python train.py --model="self-supervised audio encoder (BEST-RQ)" --win_length=512 --mask_prob=0.05 --drop_path=0.2 --init="kaiming_normal" --beta2=0.99 --one_sided=true
Rows from block 4, named by matrix and row number. Each number is 500 + 40 x the weight over its row's rms, rounded and kept within 0 to 999. All counts start at 0. Numbers have three digits each. After the name is the row's rms in percent of the matrix's.
# short0: shortcut pointwise conv, stride 2 (model.blocks.4.short.0.weight, 144x96x1), inputs 48-95
short0.24 073:500460438407586479500500500487500457480464500500500500500546461430500500500500500500496559500535500500482535500500634559404500500534500461484518
short0.25 101:500553500500471500500410500545457500500500552500501540541532450500444524531500549524578491500500500500494500403448500500500645500524393500495500
short0.26 089:500474500528499461500500525500500500500607500499519500500500554500500500500500500500500500505461500500395500500500500500500500500620397500540473
short0.27 065:400500534500500500500500500500450403500500500522500440403500500469548530500483569449522471500463635500500512663467489492500500500511551466500500
short0.28 090:500500564500480500561482404500500500500500500499504500500605477500500500400500500500500441500494500543500500423500500445454500500440500500500615
short0.29 103:500500500451471454540500500584500534489491446504596500466450500467500500547499500513560500531500501500517500416481532500500537516533520480500500
short0.30 064:500368500500498428500463451558500500500500500506500500500500500500500515585467555500500565500500500500550500500500556492417604500500500435500494
short0.31 072:487500500548500516560500547560485500500500432500549541488451500500500500500500500579470500552532500500500410500473582500481500500539595500500500
short0.32 089:500500500500500650500478485584465500510514502511500500500476553500500556519500569450533540500505399500500508500500500473481541500500561593500500
short0.33 128:500515530501500500467500540570536502500500500500446500500500500703500500427500540500500500500512500500500444500403500500500500497500473506500500
short0.34 122:500500500500553482527500574567537482500428500543500500552569586421443500465500500526500466490500412500503531500500500500420500510500458614493500
short0.35 090:500447567500500557493500437500500500457500469599584481500500592436500548500478500440463566577500500500500531500540500471483421500447500530500500
short0.36 082:458483500531584474500500560456500500500491561500500415481500538500510445500500518531500432500560500509500405534409448555492585500500448530460504
short0.37 086:500500500500450538500500500500441500500500433424442500528500472500500500461500500500420500531500578434508380500474500526500500498500465569500521
short0.38 157:500530500500500467500500500500500500500526533500535500510528500500501430500500505500500493500509500500500502474427500500500533500504491500500500
short0.39 107:411500500521513500500500500548500500500500542610500500441500500459500500500500524500544500467499500504538398406500500500473575532533573500445500
short0.40 089:500580500434500595500467500525555489500553500500464580421432500475500435452535542500500500589500500426503471500507500500421594457500542500500500
short0.41 096:500500500500500477529500500596430500578507497500500489583518500500543431459500464500396500530443500450500534500500500550500588427500500500500500
short0.42 122:500502500536514522497481602555500500500510540500500500496483488616500500507500547534533512482517480499500512448483500471500532500509500500500603
short0.43 089:500524448500500500500500546515495500496523500500622500500500500406500607512554558619500485480490500532500470500500500467500518482519500521500451
short0.44 095:490527500441431500500500500548426588500500500588500592500488500500500500567521500500458500500551500484471544451500457500500485408553455500500420
short0.45 112:500500500480398511542490517526514500506500484500500500499500372500500611500500500500469500531500500500494500530500500439457500500500510491425468
short0.46 088:506427500500526500432500500500584500422500500519500500500500500500500500500500422447635501526500500500517500430573500500500500500594567500500566
short0.47 085:500500488523500500535500500511466500500537310444500546500465500500500500500602500469500500500500483500500500500500457500500500500500633522500574
short0.48 128:500508500488552516542500500500500500500500500500505485500508500505500531500500458501500456500457500500507471484703500500511500500562500500500450
short0.49 098:501500500548446501500500500500500500500559544449487500416475410543500500414500500575500469472500500479500389500500470505474506547447456472500500
short0.50 079:500500500500423500538500500500429434500515500500500520500500541500597500500660505497500479500585500500500412500500500500500405500534668473494500
short0.51 091:500500500500461500656500362500492500500500500531500629475441582500513509500407500414500500557460500465500439457457500500500446500500500500500500
short0.52 108:493500500494500528561500500500500500500475481500601500500500500500466360500500501500490500419500500500500500505508500498500422500479564500547508
short0.53 089:489504610500541541464426468464473500500490500500464471500500506498500500458500500434500588475500500500500500500491591542437500500563482453506500
short0.54 109:446500567500475475500447449500500500500438487500608500394501520391553502500573500500500500438505477525500486455500500500500374542500461500486524
short0.55 124:498440470459500500510500502500500500500537500500500525525490498425461498473532500486500473513438500500500401500437468500529457483495500500532360
short0.56 084:500500482536465500544500500500417500569500477495500500500500423500500500500500462373477500500500584499500500500437500500500448462540500500541533
short0.57 096:500530500500500500500500646502533500428500405499474500447500414513500500500500500541500541500541564424500500500500523500500500483487377413424500
short0.58 090:500387500494500446474502500449500500500500602568432500534576500500500579449500452614462500514500482500498500500500500500500364500500450500544509
short0.59 105:443474500500500500543500500414500500586489587500500520534557500500500500500500519505500553420500500536500500509602447500466500437500500600538500
short0.60 100:439519495490479428500500500500555500582500500500472500546505429596500447500500519581577577500500500468500500500466500457481521572500501469500500
short0.61 133:500500461500500500500500544500405455519500461500559500444461504477500438547546500591494546579521500446640406500500500500586476450500546497500514
short0.62 112:500422485436497483500500503585490500523524500634369619500500491510500512500500537541484500511500500500475503500500500500464500500490500412488500
short0.63 093:552500500500500541500500500500448500500523500531500448500500549507521575526500500500500500500500546500697500508458500524500500428500536500500500
short0.64 110:500521500500532500500460500500513500500500403500500525500440493575500412494500500500548500506500500500500470419500500500500444500500500441500494
short0.65 081:557500497440503500500500526500500500543457500460500493494500500500500500501500555500500496500500506500516472548500517429500500458486447500487455
short0.66 108:449500500500459500552500503500500568500515485528566437541500492500473500544446459500500500516500500500500580500483458500494500500500418554500535
short0.67 104:537469514500500517500490500500500500500500490500613500489535524473500500500516500535551473500473456500500500500500472495500580500517500500455529
short0.68 110:403500541471492500420500669557500475437500340500525500503500451500539542500500517500528500536500534500504500503500500473500500500493536445543551
short0.69 133:421500500472536500500500586524504500438492317500549500522467622509500608487500500500545552500531539485500500525480500451500573497500582500471500
short0.70 082:584541500500523499500500446506500500500544454602500472439437641500500500460500498500450500574500500537500500500493500500500500500500424529500467
short0.71 112:528500462453500500438456500509500507614500500500496500500486469500461500500466547500506505500500519478482576493500500462500500500500429500477639
short0.72 105:507500572454500500500478500543500500500474435516500500549449500550472458597524500469587500453500500500500501422500477500445481519557452500497500
short0.73 080:500505500500610485500500625489500501500562465568500500438489500500527491501500515556443567408569451450535500500500500499500500454500458502516500
short0.74 073:500512515358500500486500500646515475483542479393500500504500500482421500500500500500554500500500572500500497500500515500500500500500522471436500
short0.75 086:480500531500538500474506500500500500498507500500500553500497524545442436500539489500479500500561500562465500500495500500500500500526500500531500
short0.76 088:672500500507500515502557500500512500476482522406500500548500500500572500417500500500500500464500500513500478500414441510458500500517500557500493
short0.77 086:485479549500501500449500500506500504500500470500577515421527500500538545504504504500508500527500500574500504500569525472471500500581494500478623
short0.78 106:500500497500463458500500355458500500500474570529470500500505646500500455456500498381438500516500500500500467500526500500500500500500500553500561
short0.79 123:453500500500492484500500500528500500562500578500454620500501479568464411571503558518500482437438500525505456438500445474578559500550500500477500
short0.80 090:500441500500482446517545500500500527500545498500500500500455525451500500474500500500456393446576500485573393364500500539500501500591500500502500
short0.81 067:436500500500500482500500500564514500500500500468439526500543334559500500500408500445559500471462583500500500500500500500600500500500500424500472
short0.82 110:500548500500456495576494421500500500500500500500392476500558500459500500500500567500460500500500561500500551460500472500500452500435500500516500
short0.83 093:543575410489500500500580500500500409500500500500526500436493433499500421500532500500577500489544500472500500500500562451471500500553542500487500
short0.84 099:500555500500576513391500501519387503500500548538445500450406610500457500500500492580440500487500551468500500500500500500506408577500464501500562
short0.85 090:500455500500500500324449446482468500500489500500500503500502424500500500500500500483500529500500535500461500500643500458500500500438480500500460
short0.86 093:449419606500500500517476500577500451500501500568449486500500503500500500500500500500500500372438500500500422500448500500571500500526534500466500
short0.87 105:574518500500456548534371417570441562500509500500519500437500500535500500473500500477500556590500500527500472439500500496425500514438460500500500
short0.88 073:500552590500500542500492500548502500494500500552475500486554542457500500500535500494445443500427500500533456500576465490500500500429450563479452
short0.89 078:422493480516547477500500500506602500502431500500551500500571500500476410500500450509559500452500500454500430500500500500500460491568500500500500
short0.90 107:500440500401572500500500500502500500500500500572500500420500544521449500500451500574500500568420500449500500500500481399500505500500500500497466
short0.91 131:468536500469524445500538500462422420453518500500544429500427463412472502444500437537532489558500500500541500457450500500558478510500529446520500
short0.92 108:519500582500535600486500500500491500556500525564467550500487510500500500461500500563487448554500582463392553500500467500451500526500500500500500
short0.93 100:553523500494500490492500527506518507535500450500500500586500512492500564492500504508500424500500489462500530561500600500416581500465500500500537
short0.94 078:500500482469521472500467500486549500546500500500500500523570434500444421500500500495560544423500500472500500475521471504500459500505500404500502
short0.95 105:423453500500500540500500500472500500500500478456498408480500500500500462500459500485573443500500705481500500559500500500500486441500521500509505
short0.96 111:689500500454439579561521500500500500500501478517500500500440500500499500510573423476525456500616377548500500481500475500500455450500499506500475
short0.97 089:446500500500500500500489500502500476500519453500514500556569501500500416500535500559500460500460500500507500500500472500500500425549553500500466
short0.98 134:575500500466479552453528386497493500500465500489419500562500416500500500438467500500500430547500566500500500472446505500500506500407506500500533
short0.99 087:500402500500516590445500558500477497500548500555421500500446500500500429500500500500493500500563471500500531500500500500499406547467570456456500
short0.100 071:384500589500461500500521413518500500540500464543430500411500500500586500437491550500500551389500525500475500500500500500512500500461511500500500
short0.101 096:465523500480544500500452619469500511540480500471500561471500500500514500461500500571500500512593500430542501500500500467500500439500500500500566
short0.102 092:449500454500560514492500430437500500503500501500500500523553411500500500500500421499500516499500500570500500500543500495500584500599500500500490
short0.103 103:499500500500500500725518499496453500500500502500500572500500500490500500485500500500500500500500472501646509467489500567500459500468468540500507
short0.104 089:500428500508443522407460427542500500463500444599440470500500500489555493500500505500462500500500500500500580500500500446488500503500488444500500
short0.105 093:424559500506500500500430500500477500500500500500476500433500525500500510493500497569501443500455498500500500500500500500524500500500485461481434
short0.106 110:557507500449575500500467574633491470500569500522500500537440562500500500500500500500500500500500500500626500475489500500598452403463500440500500
short0.107 112:432508500442535452500500500520587470519500444481500500582500500438500500560500500500614500470507480532523477500500500528500404500534500500555662
short0.108 108:500500481500476500500500500544477478500531500500443531500479500496473500500542607500500500500494500500526500474576500500500544500500558459500550
short0.109 090:500500500500516421500483544498505471463459384588532469534527512500540500500500498500539530407500500500500500482500540500500500500596500500563376
short0.110 113:500500526500486551639551500479540507500500500528611500500514500537469398500451500500533500482384489500418395476508474482500511500545425512500413
short0.111 118:495422510500462505530404500500500500500416466460614516475500500431500481500502521500500514500566500500533477500495473474405500461521515500500500
short0.112 084:547534500500455500505500500500462408442500500569500500388500500500611503500582500500500500500500500500621387417444500500500476500548500500477522
short0.113 095:500500500455564500500500473500625480500566596540566457606543563507500500526432482500500441522500472502451500500500375500492500485451495506460500
short0.114 128:503500557500500499500500437500443500562500462533500469485417442500553500496506467472500526500536490526577616408500500500466500450497500425500483
short0.115 097:486500446443500500500500500528500496482546500500394514500500468500500510485499609499498528500500500498501526494509500500484543499500500500500510
short0.116 122:500500500500500509443500617396500503500530388464527558478442500500500521500584491500552429500500500439500499500500500501500500500500500500500500
short0.117 112:500500500500500527500502500500500432485500524500500500622447570466500500500516500524500447500517500561566446556500432500500500500477500545500619
short0.118 087:496500470499496456423500500572538500504473500443568500561500454500440512433500500555562488521495500500500500500484500437447538500559500500443598
short0.119 098:486480512509500554500500500600451480500545552500500582500469513432457500621534500500500418564500500500500500500507500500572500500498645500500500
short0.120 128:517527515405506500584500500500541532437500500500450500500500500500502500595500507451500534504500500500500500480500500533477500500447474479488511
short0.121 126:482526549500500500500480382508500500500556601503500529500487501433451500535500521468431486500500500500475451455607500440481564500500544500471516
short0.122 078:510500591481500500500497500575500500526500500426500500500500500468500500500500536456628500439350500500553460521500500430518535555529487500461500
short0.123 080:473500500500500500499536443500506500500500500500469494500500500612500343500464500444500500501500500500500500500577500500500500500500500500500496
short0.124 113:500580500500418500487585500384560446470500500500500527499602500500500476500500500500500500500476500500500500500452500416458473500490500498500500
short0.125 081:500455500500598500500500463500500500500500584500500431439500525509437500458500561541546495500449500500501500378553500488498500500500398500459500
short0.126 093:500500492528498479560500500500539464500485463440500500500442495500451500440534551500500500471523500508489478500520500500495500475500540549369518
short0.127 068:480500545500543507504500500500500500500541422540471500480496532500546413459500634500500500444500491451536500500500477500500500500500584500500400
short0.128 107:492523536500500500498464500543509489475500390456500500500500442499536487500530493550500439534500500500459410500529500438473500431443500500547565
short0.129 126:500500549471500486416509500500411500537500470500544609500442500500500500663470500563580394500533444500546500500575500500531501500531500460532521
short0.130 090:500500492433500500500500333490536500488471500500500423557500500553497457479500500427505500500500500500380539500500500498500540491532500500500532
short0.131 102:500500500498458500447508500539571493504516500644509500500497614509500500403606529534519567500459500500472500500434521500425500532552500477461500
short0.132 111:460533500500500500552500455423565525500500500500500500523520500431500500500511500504500578500461500500468500400575500420471476495521500542500481
short0.133 120:500533502481500489500450500500500500502500399500472473437500500500566411500467529437445500500500625500596500496575500500475500477445500500500500
short0.134 093:455500612480484500449500500467500500500457500500500468500528405500500500410500500500582500500437500500500500500435500434466466500500455500500500
short0.135 094:500500552500415500366498489500482502420500500471342401460510511500500500381500500514470500500531500436399500500500500500532500500500500500500507
short0.136 087:485530500500500500455500500500436500439499550500500500381440474497500500450500572500498537653535487500454500478500500404480507487448500500500500
short0.137 111:500502500500500500500485500532500476509500498542441524500500500450516412554456500432495500526500500500500432500500481473500500484500500500534415
short0.138 107:500496500500500500678500500500575566477500432500579500500500462500500452500500472394500500497500500500500500451500500500613500500500500500496457
short0.139 091:453560500500427500583500572596500467390500500500500432336500500500563500521498500500500495565512483500514500462503453455500500500535484485500460
short0.140 089:500482500500500500500500383500500500574500564569500500500533506500500420500500550500570500500421500500574457476500460471500500506458500500500536
short0.141 099:500443443489549472500441500550500500500595500500584500596500557500500431560457500500530460568500470495500572589528371550500500440452533500500500
short0.142 081:500564500500466581551487508500533500414500500500498466439500585500500560500473500500443500486500500500500500492601428500474578500500500588449420