Weights of a small self-supervised audio encoder (BEST-RQ).
Training: soap at rate 0.0039, 7700 steps, batches of 256.
Data: trained on acted Russian speech (Dusha), 26041 training examples, 75.7 epochs.
Rows from block 4, named by matrix and row number. Each number is 128 + 32 x the weight over its row's rms, rounded and kept within 0 to 255. All counts start at 0. Numbers have three digits each. After the name is the row's rms in percent of the matrix's.
# short0: shortcut pointwise conv, stride 2 (model.blocks.4.short.0.weight, 144x96x1), inputs 48-95
short0.0 117:128128098164128128115129128092128128034128132106169128101128151116115128069128112229128128128067109127128076105128087100117167128096128095094128
short0.1 092:067154128128218128128100128130206125151128128202128140116128128128077103055128128128138128099128128098128128180128090064141128128175082128120128
short0.2 109:173128062128128205174131128128128128128128102128128128128093084189158100128128128103114128088128168165222228114128128128100128128128128128128130
short0.3 080:165128189128128128128137128128123128122128125077128128032149125128128128128128120128128128077158166128255128128128128128174128094082128128128128
short0.4 119:141109128128130112213122215128089128128128066128128128129095128155124128128128170128128128122128128098128107128128094188148128128223106128102146
short0.5 092:061128128105128128056128099128128093128128214180100102093153072136128128150128128164117128128080186128166128077130098091128128108193066115115092
short0.6 073:128090128182137128121128128133128128128128128101128128015134097128065094057128158216128128128128128160127128128121064128128128057103128128091095
short0.7 094:128128128128108128128111106128104128128109137180128137128128119057157128129102128146128128119192128138208128135161128128128122061128102128128156
short0.8 117:128103181127097104128128107137150128214128178154157187128135085140086115129128180055128126128128133128128128128194128097128128124128128145089210
short0.9 110:175128144128128128125128128128128167128158128124128069128066128128128128139179057128124110128054123107121128092128128103108189128143128113125133
short0.10 081:123158128133106148031128128156107139112170166119112067047128076194128146075132146128128128128128128128128128128140128070128176138112205128080128
short0.11 091:128128128128128128128128213143128151128128128148145128128137063141128140155128182128128128128128128121128128128128116100128160128128064128128128
short0.12 108:128194095080128185150128128128063121128083128165101128128128089128128130128128225061085128165128158128122141076161128128050128112128128128156128
short0.13 087:128117173174177128128128223095149128062128128107095128067128128159128128000128128128128128128128094113084131128128128128128128128128054132128103
short0.14 096:128186194169107074189177128138099111162179128128128128089128100096128128107128099162128128131116128128128128128128156123128128113128237102107099
short0.15 089:128094034128147128087128116064172128102128128197128078128173153100085128128159128128130128091043128128118128128162100109128132128182128178085128
short0.16 081:128128143128170095128128128128151128008128128128128128128142128128128128128074128136128094128128128128128135138128128128128096128128128128128128
short0.17 075:255128032128128148128102128128128128132128128128128177133128128128128086128128128128128128101188128128128128088128128128121093128154128128067128
short0.18 103:124128128119112090098128128128127128128145128128128151036114142065128190128128128144128193161143089164112161128128130128154128152128133071128128
short0.19 099:072117128089169128128128105179156128144128199141099128128146128128128128128128128035169128146128169155105128128132128128117128239128128128128188
short0.20 094:128154128088128128125128128128128128128128084149106128084154128165128109068128199147128128145093128128106128170128110081070051128023128128102128
short0.21 127:128128157128128103155125128096194120158123052085128114128128128085128128128148128128128128084145128125128128170128122128128124088128128128128156
short0.22 096:056128128128114156153107128128128128115128128128128128095128063129128128116150159099128128107142179128128128128175128093128103128076226124117128
short0.23 070:083128189128128128118143128128136154037128025128128128150128128149128128128128107128119128128128093128128019128128120128128128128128136128128128
short0.143 131:128128128146128089085128000128128125128128128098146128128103128106122128127106128128153161128128128128128172128165109116128139128175135126121128