{
  "hop_length": 160,
  "input": "log_mel",
  "l1_shrink": 0.01,
  "warmup_steps": 1540
}
Rows from block 7 of a small self-supervised audio encoder (BEST-RQ), named by matrix and row number. Rows with one number belong to one channel. Each number is 200 + 40 x the weight over its row's rms, rounded and kept within 0 to 999. All counts start at 0.
After each channel's rows are labels from the 100 clips, of 14848, where the channel reaches its highest value: "strongest on" is what is common among them. Only what is clearly more common there than usual is listed. The data: acted Russian speech (Dusha). In brackets: how many of the 100.
# convs1: first pointwise conv (model.blocks.7.convs.1.weight, 144x144x1), inputs 0-143
# convs3: second pointwise conv (model.blocks.7.convs.3.weight, 144x144x1, transposed), outputs 0-143

convs1.117,200,200,165,139,208,200,200,200,249,217,144,80,200,158,200,200,123,200,206,200,98,198,200,225,197,200,221,200,198,200,200,200,200,157,200,253,200,144,229,204,200,62,200,200,193,200,200,232,200,200,200,96,152,117,200,145,200,223,288,200,240,200,200,208,192,173,200,234,200,200,188,136,289,200,200,194,200,215,200,200,149,200,200,200,200,200,276,200,130,212,200,200,178,161,200,200,133,221,198,137,200,140,201,200,200,130,200,169,174,177,251,200,179,200,207,200,141,315,256,186,200,44,200,213,200,200,154,200,133,220,200,200,200,93,195,200,200,200,205,200,200,115,200,239
convs3.117,200,199,288,382,200,200,200,199,200,200,200,194,172,183,200,173,200,200,200,200,275,200,200,200,303,200,177,200,200,200,200,271,200,298,114,269,200,200,166,200,200,200,225,200,200,200,266,269,200,136,200,200,156,200,200,200,200,200,200,185,203,200,200,210,198,169,200,200,200,200,262,200,200,194,200,200,85,214,200,104,200,200,200,200,220,200,232,200,261,200,155,200,195,200,200,200,182,190,200,200,200,256,303,195,204,197,130,200,200,92,224,113,198,188,200,200,173,200,171,259,200,51,200,208,265,200,166,200,135,262,259,216,214,200,200,200,200,200,131,200,200,200,200,262
strongest on: emotion: neutral (67)

convs1.36,185,150,279,157,200,160,200,242,200,200,137,169,126,142,123,163,200,200,200,200,158,217,200,200,200,234,200,165,219,234,200,215,200,96,200,242,200,163,60,181,200,200,210,152,196,200,200,139,200,273,200,200,200,177,200,200,205,227,200,201,202,169,234,173,162,200,202,200,162,193,187,176,258,221,167,200,200,218,200,193,200,200,190,200,221,230,248,259,246,200,200,282,200,200,200,200,200,275,200,200,200,200,200,211,265,252,260,222,200,137,184,138,200,200,135,199,200,167,80,200,200,200,199,200,284,181,200,200,202,200,200,200,89,200,200,314,211,200,83,200,200,223,263,338
convs3.36,200,210,204,200,200,200,168,200,200,200,200,214,200,108,200,289,250,196,200,203,180,145,107,200,200,200,200,200,200,200,202,200,200,251,200,164,200,157,109,150,297,185,236,200,200,244,200,200,200,185,200,200,200,257,200,180,200,224,198,260,307,222,200,200,157,227,200,308,258,92,200,183,290,246,199,175,162,200,234,200,200,209,200,163,200,251,200,178,172,200,149,143,177,191,200,200,230,234,200,141,195,200,235,121,239,248,260,200,200,200,84,181,200,200,200,199,103,263,289,200,186,155,201,200,247,200,200,171,270,139,231,153,256,200,216,105,200,122,200,200,253,200,200,200
strongest on: emotion: angry (41)

convs1.106,159,152,315,172,198,204,216,200,200,196,200,200,200,137,200,138,200,151,270,200,200,181,200,200,215,200,200,200,200,200,214,200,208,132,200,162,254,172,200,200,214,188,159,144,200,200,69,238,200,246,200,200,200,200,200,139,200,169,200,283,200,200,200,200,152,182,178,218,188,246,200,200,200,175,199,184,244,174,200,153,200,200,200,202,200,200,200,200,246,200,175,235,279,67,160,183,200,200,200,200,200,200,216,267,200,296,233,200,221,287,176,173,220,115,200,337,198,200,161,183,203,202,179,158,200,156,219,200,171,200,306,200,217,253,140,248,94,200,297,200,193,248,200,282
convs3.106,200,200,173,200,200,116,200,200,200,200,167,200,200,200,200,127,200,269,185,257,239,151,222,145,200,231,198,200,200,200,180,147,235,200,200,200,163,200,200,200,200,200,200,122,191,239,200,200,200,298,200,200,180,171,200,231,135,200,73,200,112,200,167,200,246,200,200,200,200,200,200,195,200,201,190,200,200,267,200,172,200,200,273,296,246,200,253,270,200,200,144,200,63,207,200,202,200,286,124,75,200,180,283,200,192,263,271,194,95,200,104,200,200,227,200,276,191,222,200,200,245,200,200,200,175,133,200,200,200,200,300,212,200,215,167,200,200,200,200,200,200,197,200,200
strongest on: emotion: sad (62)

convs1.41,200,200,215,200,200,259,200,200,200,200,200,232,200,200,200,200,200,121,292,203,200,137,195,244,200,200,197,200,216,200,200,200,200,200,83,200,62,203,200,200,252,200,192,178,200,200,221,200,163,200,136,101,184,200,185,200,313,200,200,90,115,94,260,215,196,200,200,200,200,200,182,242,201,200,200,142,237,200,200,227,168,165,222,200,200,200,200,254,168,260,200,311,207,200,200,200,141,217,200,199,273,79,211,200,200,255,200,182,184,175,200,200,220,200,200,236,86,200,200,200,200,200,200,239,261,279,157,195,200,164,200,199,200,200,200,199,201,106,202,168,200,180,128,250
convs3.41,262,200,132,200,200,152,111,200,200,200,200,200,209,211,178,200,173,88,200,190,200,300,200,200,200,200,200,200,200,200,190,256,200,256,200,229,295,178,200,200,200,200,200,200,142,200,200,167,200,200,27,200,199,200,200,200,200,200,237,200,200,95,155,199,200,172,200,200,200,200,200,200,200,200,200,243,160,200,200,200,227,187,200,200,265,200,93,200,200,110,192,200,206,228,200,275,200,200,200,200,101,319,200,143,200,200,68,193,239,200,200,200,200,210,200,200,177,213,200,171,200,200,200,200,143,200,235,200,200,200,200,200,200,200,200,123,200,200,71,91,200,200,200,200
strongest on: emotion: neutral (61)

convs1.92,123,200,232,85,200,220,275,98,151,268,155,67,190,200,320,200,200,200,200,228,200,202,200,200,199,201,239,234,191,208,201,194,174,200,200,200,200,200,183,204,203,200,200,200,200,200,200,265,125,200,200,225,200,92,200,200,200,212,189,207,153,200,241,200,200,230,200,264,213,192,200,200,110,208,194,200,200,200,146,212,204,200,250,211,91,200,273,206,200,223,200,200,200,244,200,316,200,192,200,200,204,200,262,200,200,200,189,200,200,195,200,200,200,175,220,129,189,204,200,193,200,189,200,189,348,200,200,260,205,221,198,276,211,200,221,200,137,201,200,200,240,92,296,200
convs3.92,200,93,248,212,239,131,200,200,200,200,138,200,199,191,159,200,270,200,200,200,200,238,200,218,200,177,200,200,169,255,200,200,200,200,200,200,168,159,200,200,153,86,200,250,63,303,200,200,200,222,200,200,200,200,183,200,261,200,244,200,201,249,201,147,200,200,211,200,200,200,200,200,200,200,200,200,196,200,200,200,200,172,310,200,200,201,200,193,160,200,200,200,200,200,200,408,200,200,200,200,226,200,200,200,200,233,146,200,138,167,201,135,200,168,200,190,200,208,200,120,181,200,200,200,263,179,142,188,217,200,200,296,206,200,225,200,200,200,172,187,200,344,88,200
strongest on: emotion: neutral (64)

convs1.43,209,200,191,200,200,199,180,200,282,200,200,200,200,184,200,200,239,186,200,97,200,198,161,125,200,200,197,200,140,200,200,172,239,200,168,273,200,201,216,167,200,199,249,237,200,189,200,200,200,200,178,202,337,293,275,260,200,389,240,173,200,200,100,200,200,157,200,200,260,200,200,197,183,218,200,200,206,200,200,200,200,258,185,200,277,200,200,185,200,174,200,200,117,157,200,218,200,200,200,174,200,256,200,178,200,191,246,200,200,191,200,200,232,200,201,200,200,275,200,200,375,241,145,200,269,110,197,211,197,200,200,224,104,144,200,201,200,200,200,200,200,200,200,200
convs3.43,188,190,200,130,200,201,134,200,200,200,200,117,200,200,193,200,200,200,200,200,200,250,260,158,200,200,200,231,200,200,145,198,107,198,200,272,200,198,188,200,200,200,200,198,139,200,198,200,200,162,222,200,232,200,225,200,197,53,200,200,340,200,200,200,200,201,198,264,200,200,263,200,200,202,200,291,200,200,140,182,268,200,200,193,202,200,283,210,257,200,200,200,200,200,200,200,200,200,144,200,200,220,200,200,200,156,200,103,144,120,275,182,200,175,232,214,93,218,200,218,200,216,91,197,200,200,229,180,237,200,231,314,232,201,208,200,200,200,200,200,200,78,200,324
strongest on: emotion: neutral (62)

convs1.17,212,219,200,203,193,200,159,117,211,200,200,200,288,200,200,216,209,200,104,200,200,254,178,272,205,200,200,200,261,87,200,197,206,200,200,165,200,200,200,200,271,200,200,200,200,245,200,200,200,200,200,200,156,200,200,269,200,291,263,235,198,195,200,254,200,200,71,200,200,200,183,200,200,106,353,200,200,200,180,200,241,200,200,297,200,200,218,234,196,110,206,200,199,200,200,305,200,175,200,195,200,200,198,200,85,166,200,200,200,243,63,200,200,200,200,200,200,200,200,200,200,211,305,169,200,200,272,200,299,200,232,200,200,200,200,217,200,200,200,195,246,200,200,200
convs3.17,182,240,214,219,200,187,200,200,187,130,200,200,200,200,278,137,227,157,200,231,200,200,212,202,248,241,200,202,200,272,200,281,113,252,146,239,216,200,129,207,200,170,200,241,171,200,297,200,200,200,200,200,169,200,177,200,202,199,200,195,267,158,200,200,173,200,200,289,200,200,349,200,274,200,255,272,200,175,200,181,215,200,167,200,278,200,257,200,219,200,200,148,200,178,250,156,207,200,192,200,197,228,202,200,199,200,143,200,200,135,200,200,169,249,200,200,207,223,200,227,199,180,174,330,200,207,289,259,262,300,310,258,199,257,279,187,200,200,186,200,247,226,252,234
strongest on: emotion: neutral (62)

convs1.107,195,200,200,135,200,174,164,191,145,108,200,200,261,200,200,200,239,200,200,205,166,200,109,191,130,159,217,203,200,200,174,200,309,200,204,239,200,277,198,219,141,121,260,200,200,232,200,153,216,200,229,200,293,200,53,200,200,200,181,200,200,200,153,200,200,200,187,200,200,245,200,200,200,301,243,200,232,316,200,256,183,200,200,269,229,200,191,218,114,200,269,314,299,200,171,200,200,200,105,200,224,192,242,200,202,200,200,200,138,200,200,208,213,200,200,200,200,200,200,200,200,249,200,207,235,200,325,192,144,213,200,200,200,231,200,195,200,200,200,200,232,200,238,130
convs3.107,21,280,209,200,195,151,200,230,200,200,200,194,200,200,200,138,197,125,200,265,185,200,200,200,200,200,183,200,200,200,200,164,200,182,224,200,190,200,200,185,257,173,279,261,225,200,200,200,200,200,155,200,226,148,200,200,186,200,304,223,200,200,200,200,200,200,200,142,200,172,196,154,213,200,200,281,199,121,210,262,127,296,258,200,207,268,235,199,203,319,200,151,200,200,200,200,200,199,200,200,200,70,200,200,200,200,179,200,200,200,224,132,124,104,175,185,210,200,225,229,200,200,174,200,172,170,200,200,240,200,200,200,275,200,200,200,200,75,269,208,252,200,200,137
strongest on: emotion: angry (49)

convs1.127,200,200,200,200,200,146,200,200,200,200,180,200,200,137,200,200,200,202,200,200,200,263,200,233,208,256,200,183,200,200,258,251,232,200,194,200,200,200,310,116,200,124,200,287,264,248,200,200,200,330,220,200,200,243,200,200,200,189,200,175,200,111,200,218,177,150,200,244,219,199,258,200,200,256,307,200,200,200,200,200,200,135,200,200,200,63,200,143,200,200,56,219,109,200,200,274,200,195,200,175,263,200,136,191,200,137,63,165,200,200,200,200,200,200,200,200,200,200,200,224,189,165,196,200,188,200,239,292,200,246,216,200,198,200,200,200,200,200,257,200,274,200,200,200
convs3.127,200,191,200,203,200,219,162,200,200,200,200,200,200,287,200,296,161,200,200,200,216,127,200,207,200,237,200,198,251,200,210,156,199,182,200,200,117,187,253,222,200,200,168,200,200,200,102,103,200,295,202,209,251,178,127,179,200,200,166,160,141,200,200,200,272,200,162,141,242,201,200,271,200,200,200,200,200,277,200,206,200,200,200,69,149,222,131,219,200,200,200,200,200,200,180,200,131,121,200,200,200,200,200,200,200,200,200,200,357,234,200,200,200,146,182,176,178,221,200,156,200,200,307,123,200,200,174,246,200,133,200,65,200,212,185,193,185,249,200,200,152,200,238,159
strongest on: emotion: neutral (67)

convs1.140,200,165,200,137,200,266,200,112,166,227,201,67,200,185,194,241,200,199,74,200,139,200,186,256,200,281,251,167,176,221,200,192,322,209,200,200,237,181,114,200,225,200,200,200,200,200,200,200,202,200,6,102,147,200,83,200,200,196,231,256,212,200,200,187,209,200,159,200,200,200,227,200,200,195,225,200,196,37,200,150,209,165,218,242,143,200,146,200,217,145,194,200,200,200,200,168,200,200,231,223,200,226,200,184,235,184,189,200,200,200,149,200,149,200,239,178,200,231,200,200,200,226,200,200,173,200,200,203,200,160,200,217,222,200,200,200,200,165,200,200,200,157,200,200
convs3.140,200,200,74,276,200,99,198,200,200,200,200,285,188,200,200,196,200,255,200,193,173,200,195,153,230,245,165,87,200,271,217,272,200,200,200,200,200,200,200,307,200,156,200,193,200,132,200,258,190,211,200,194,283,200,200,151,200,200,163,200,179,337,200,338,233,200,200,200,200,200,274,174,200,197,226,200,200,200,200,175,231,200,200,195,200,200,161,200,200,200,82,218,254,200,227,200,282,197,200,313,222,200,200,196,129,200,230,190,182,200,200,200,141,200,200,194,200,200,137,176,200,184,212,200,200,200,200,242,208,264,200,182,154,200,200,224,123,200,200,222,238,198,128,167
strongest on: emotion: neutral (65)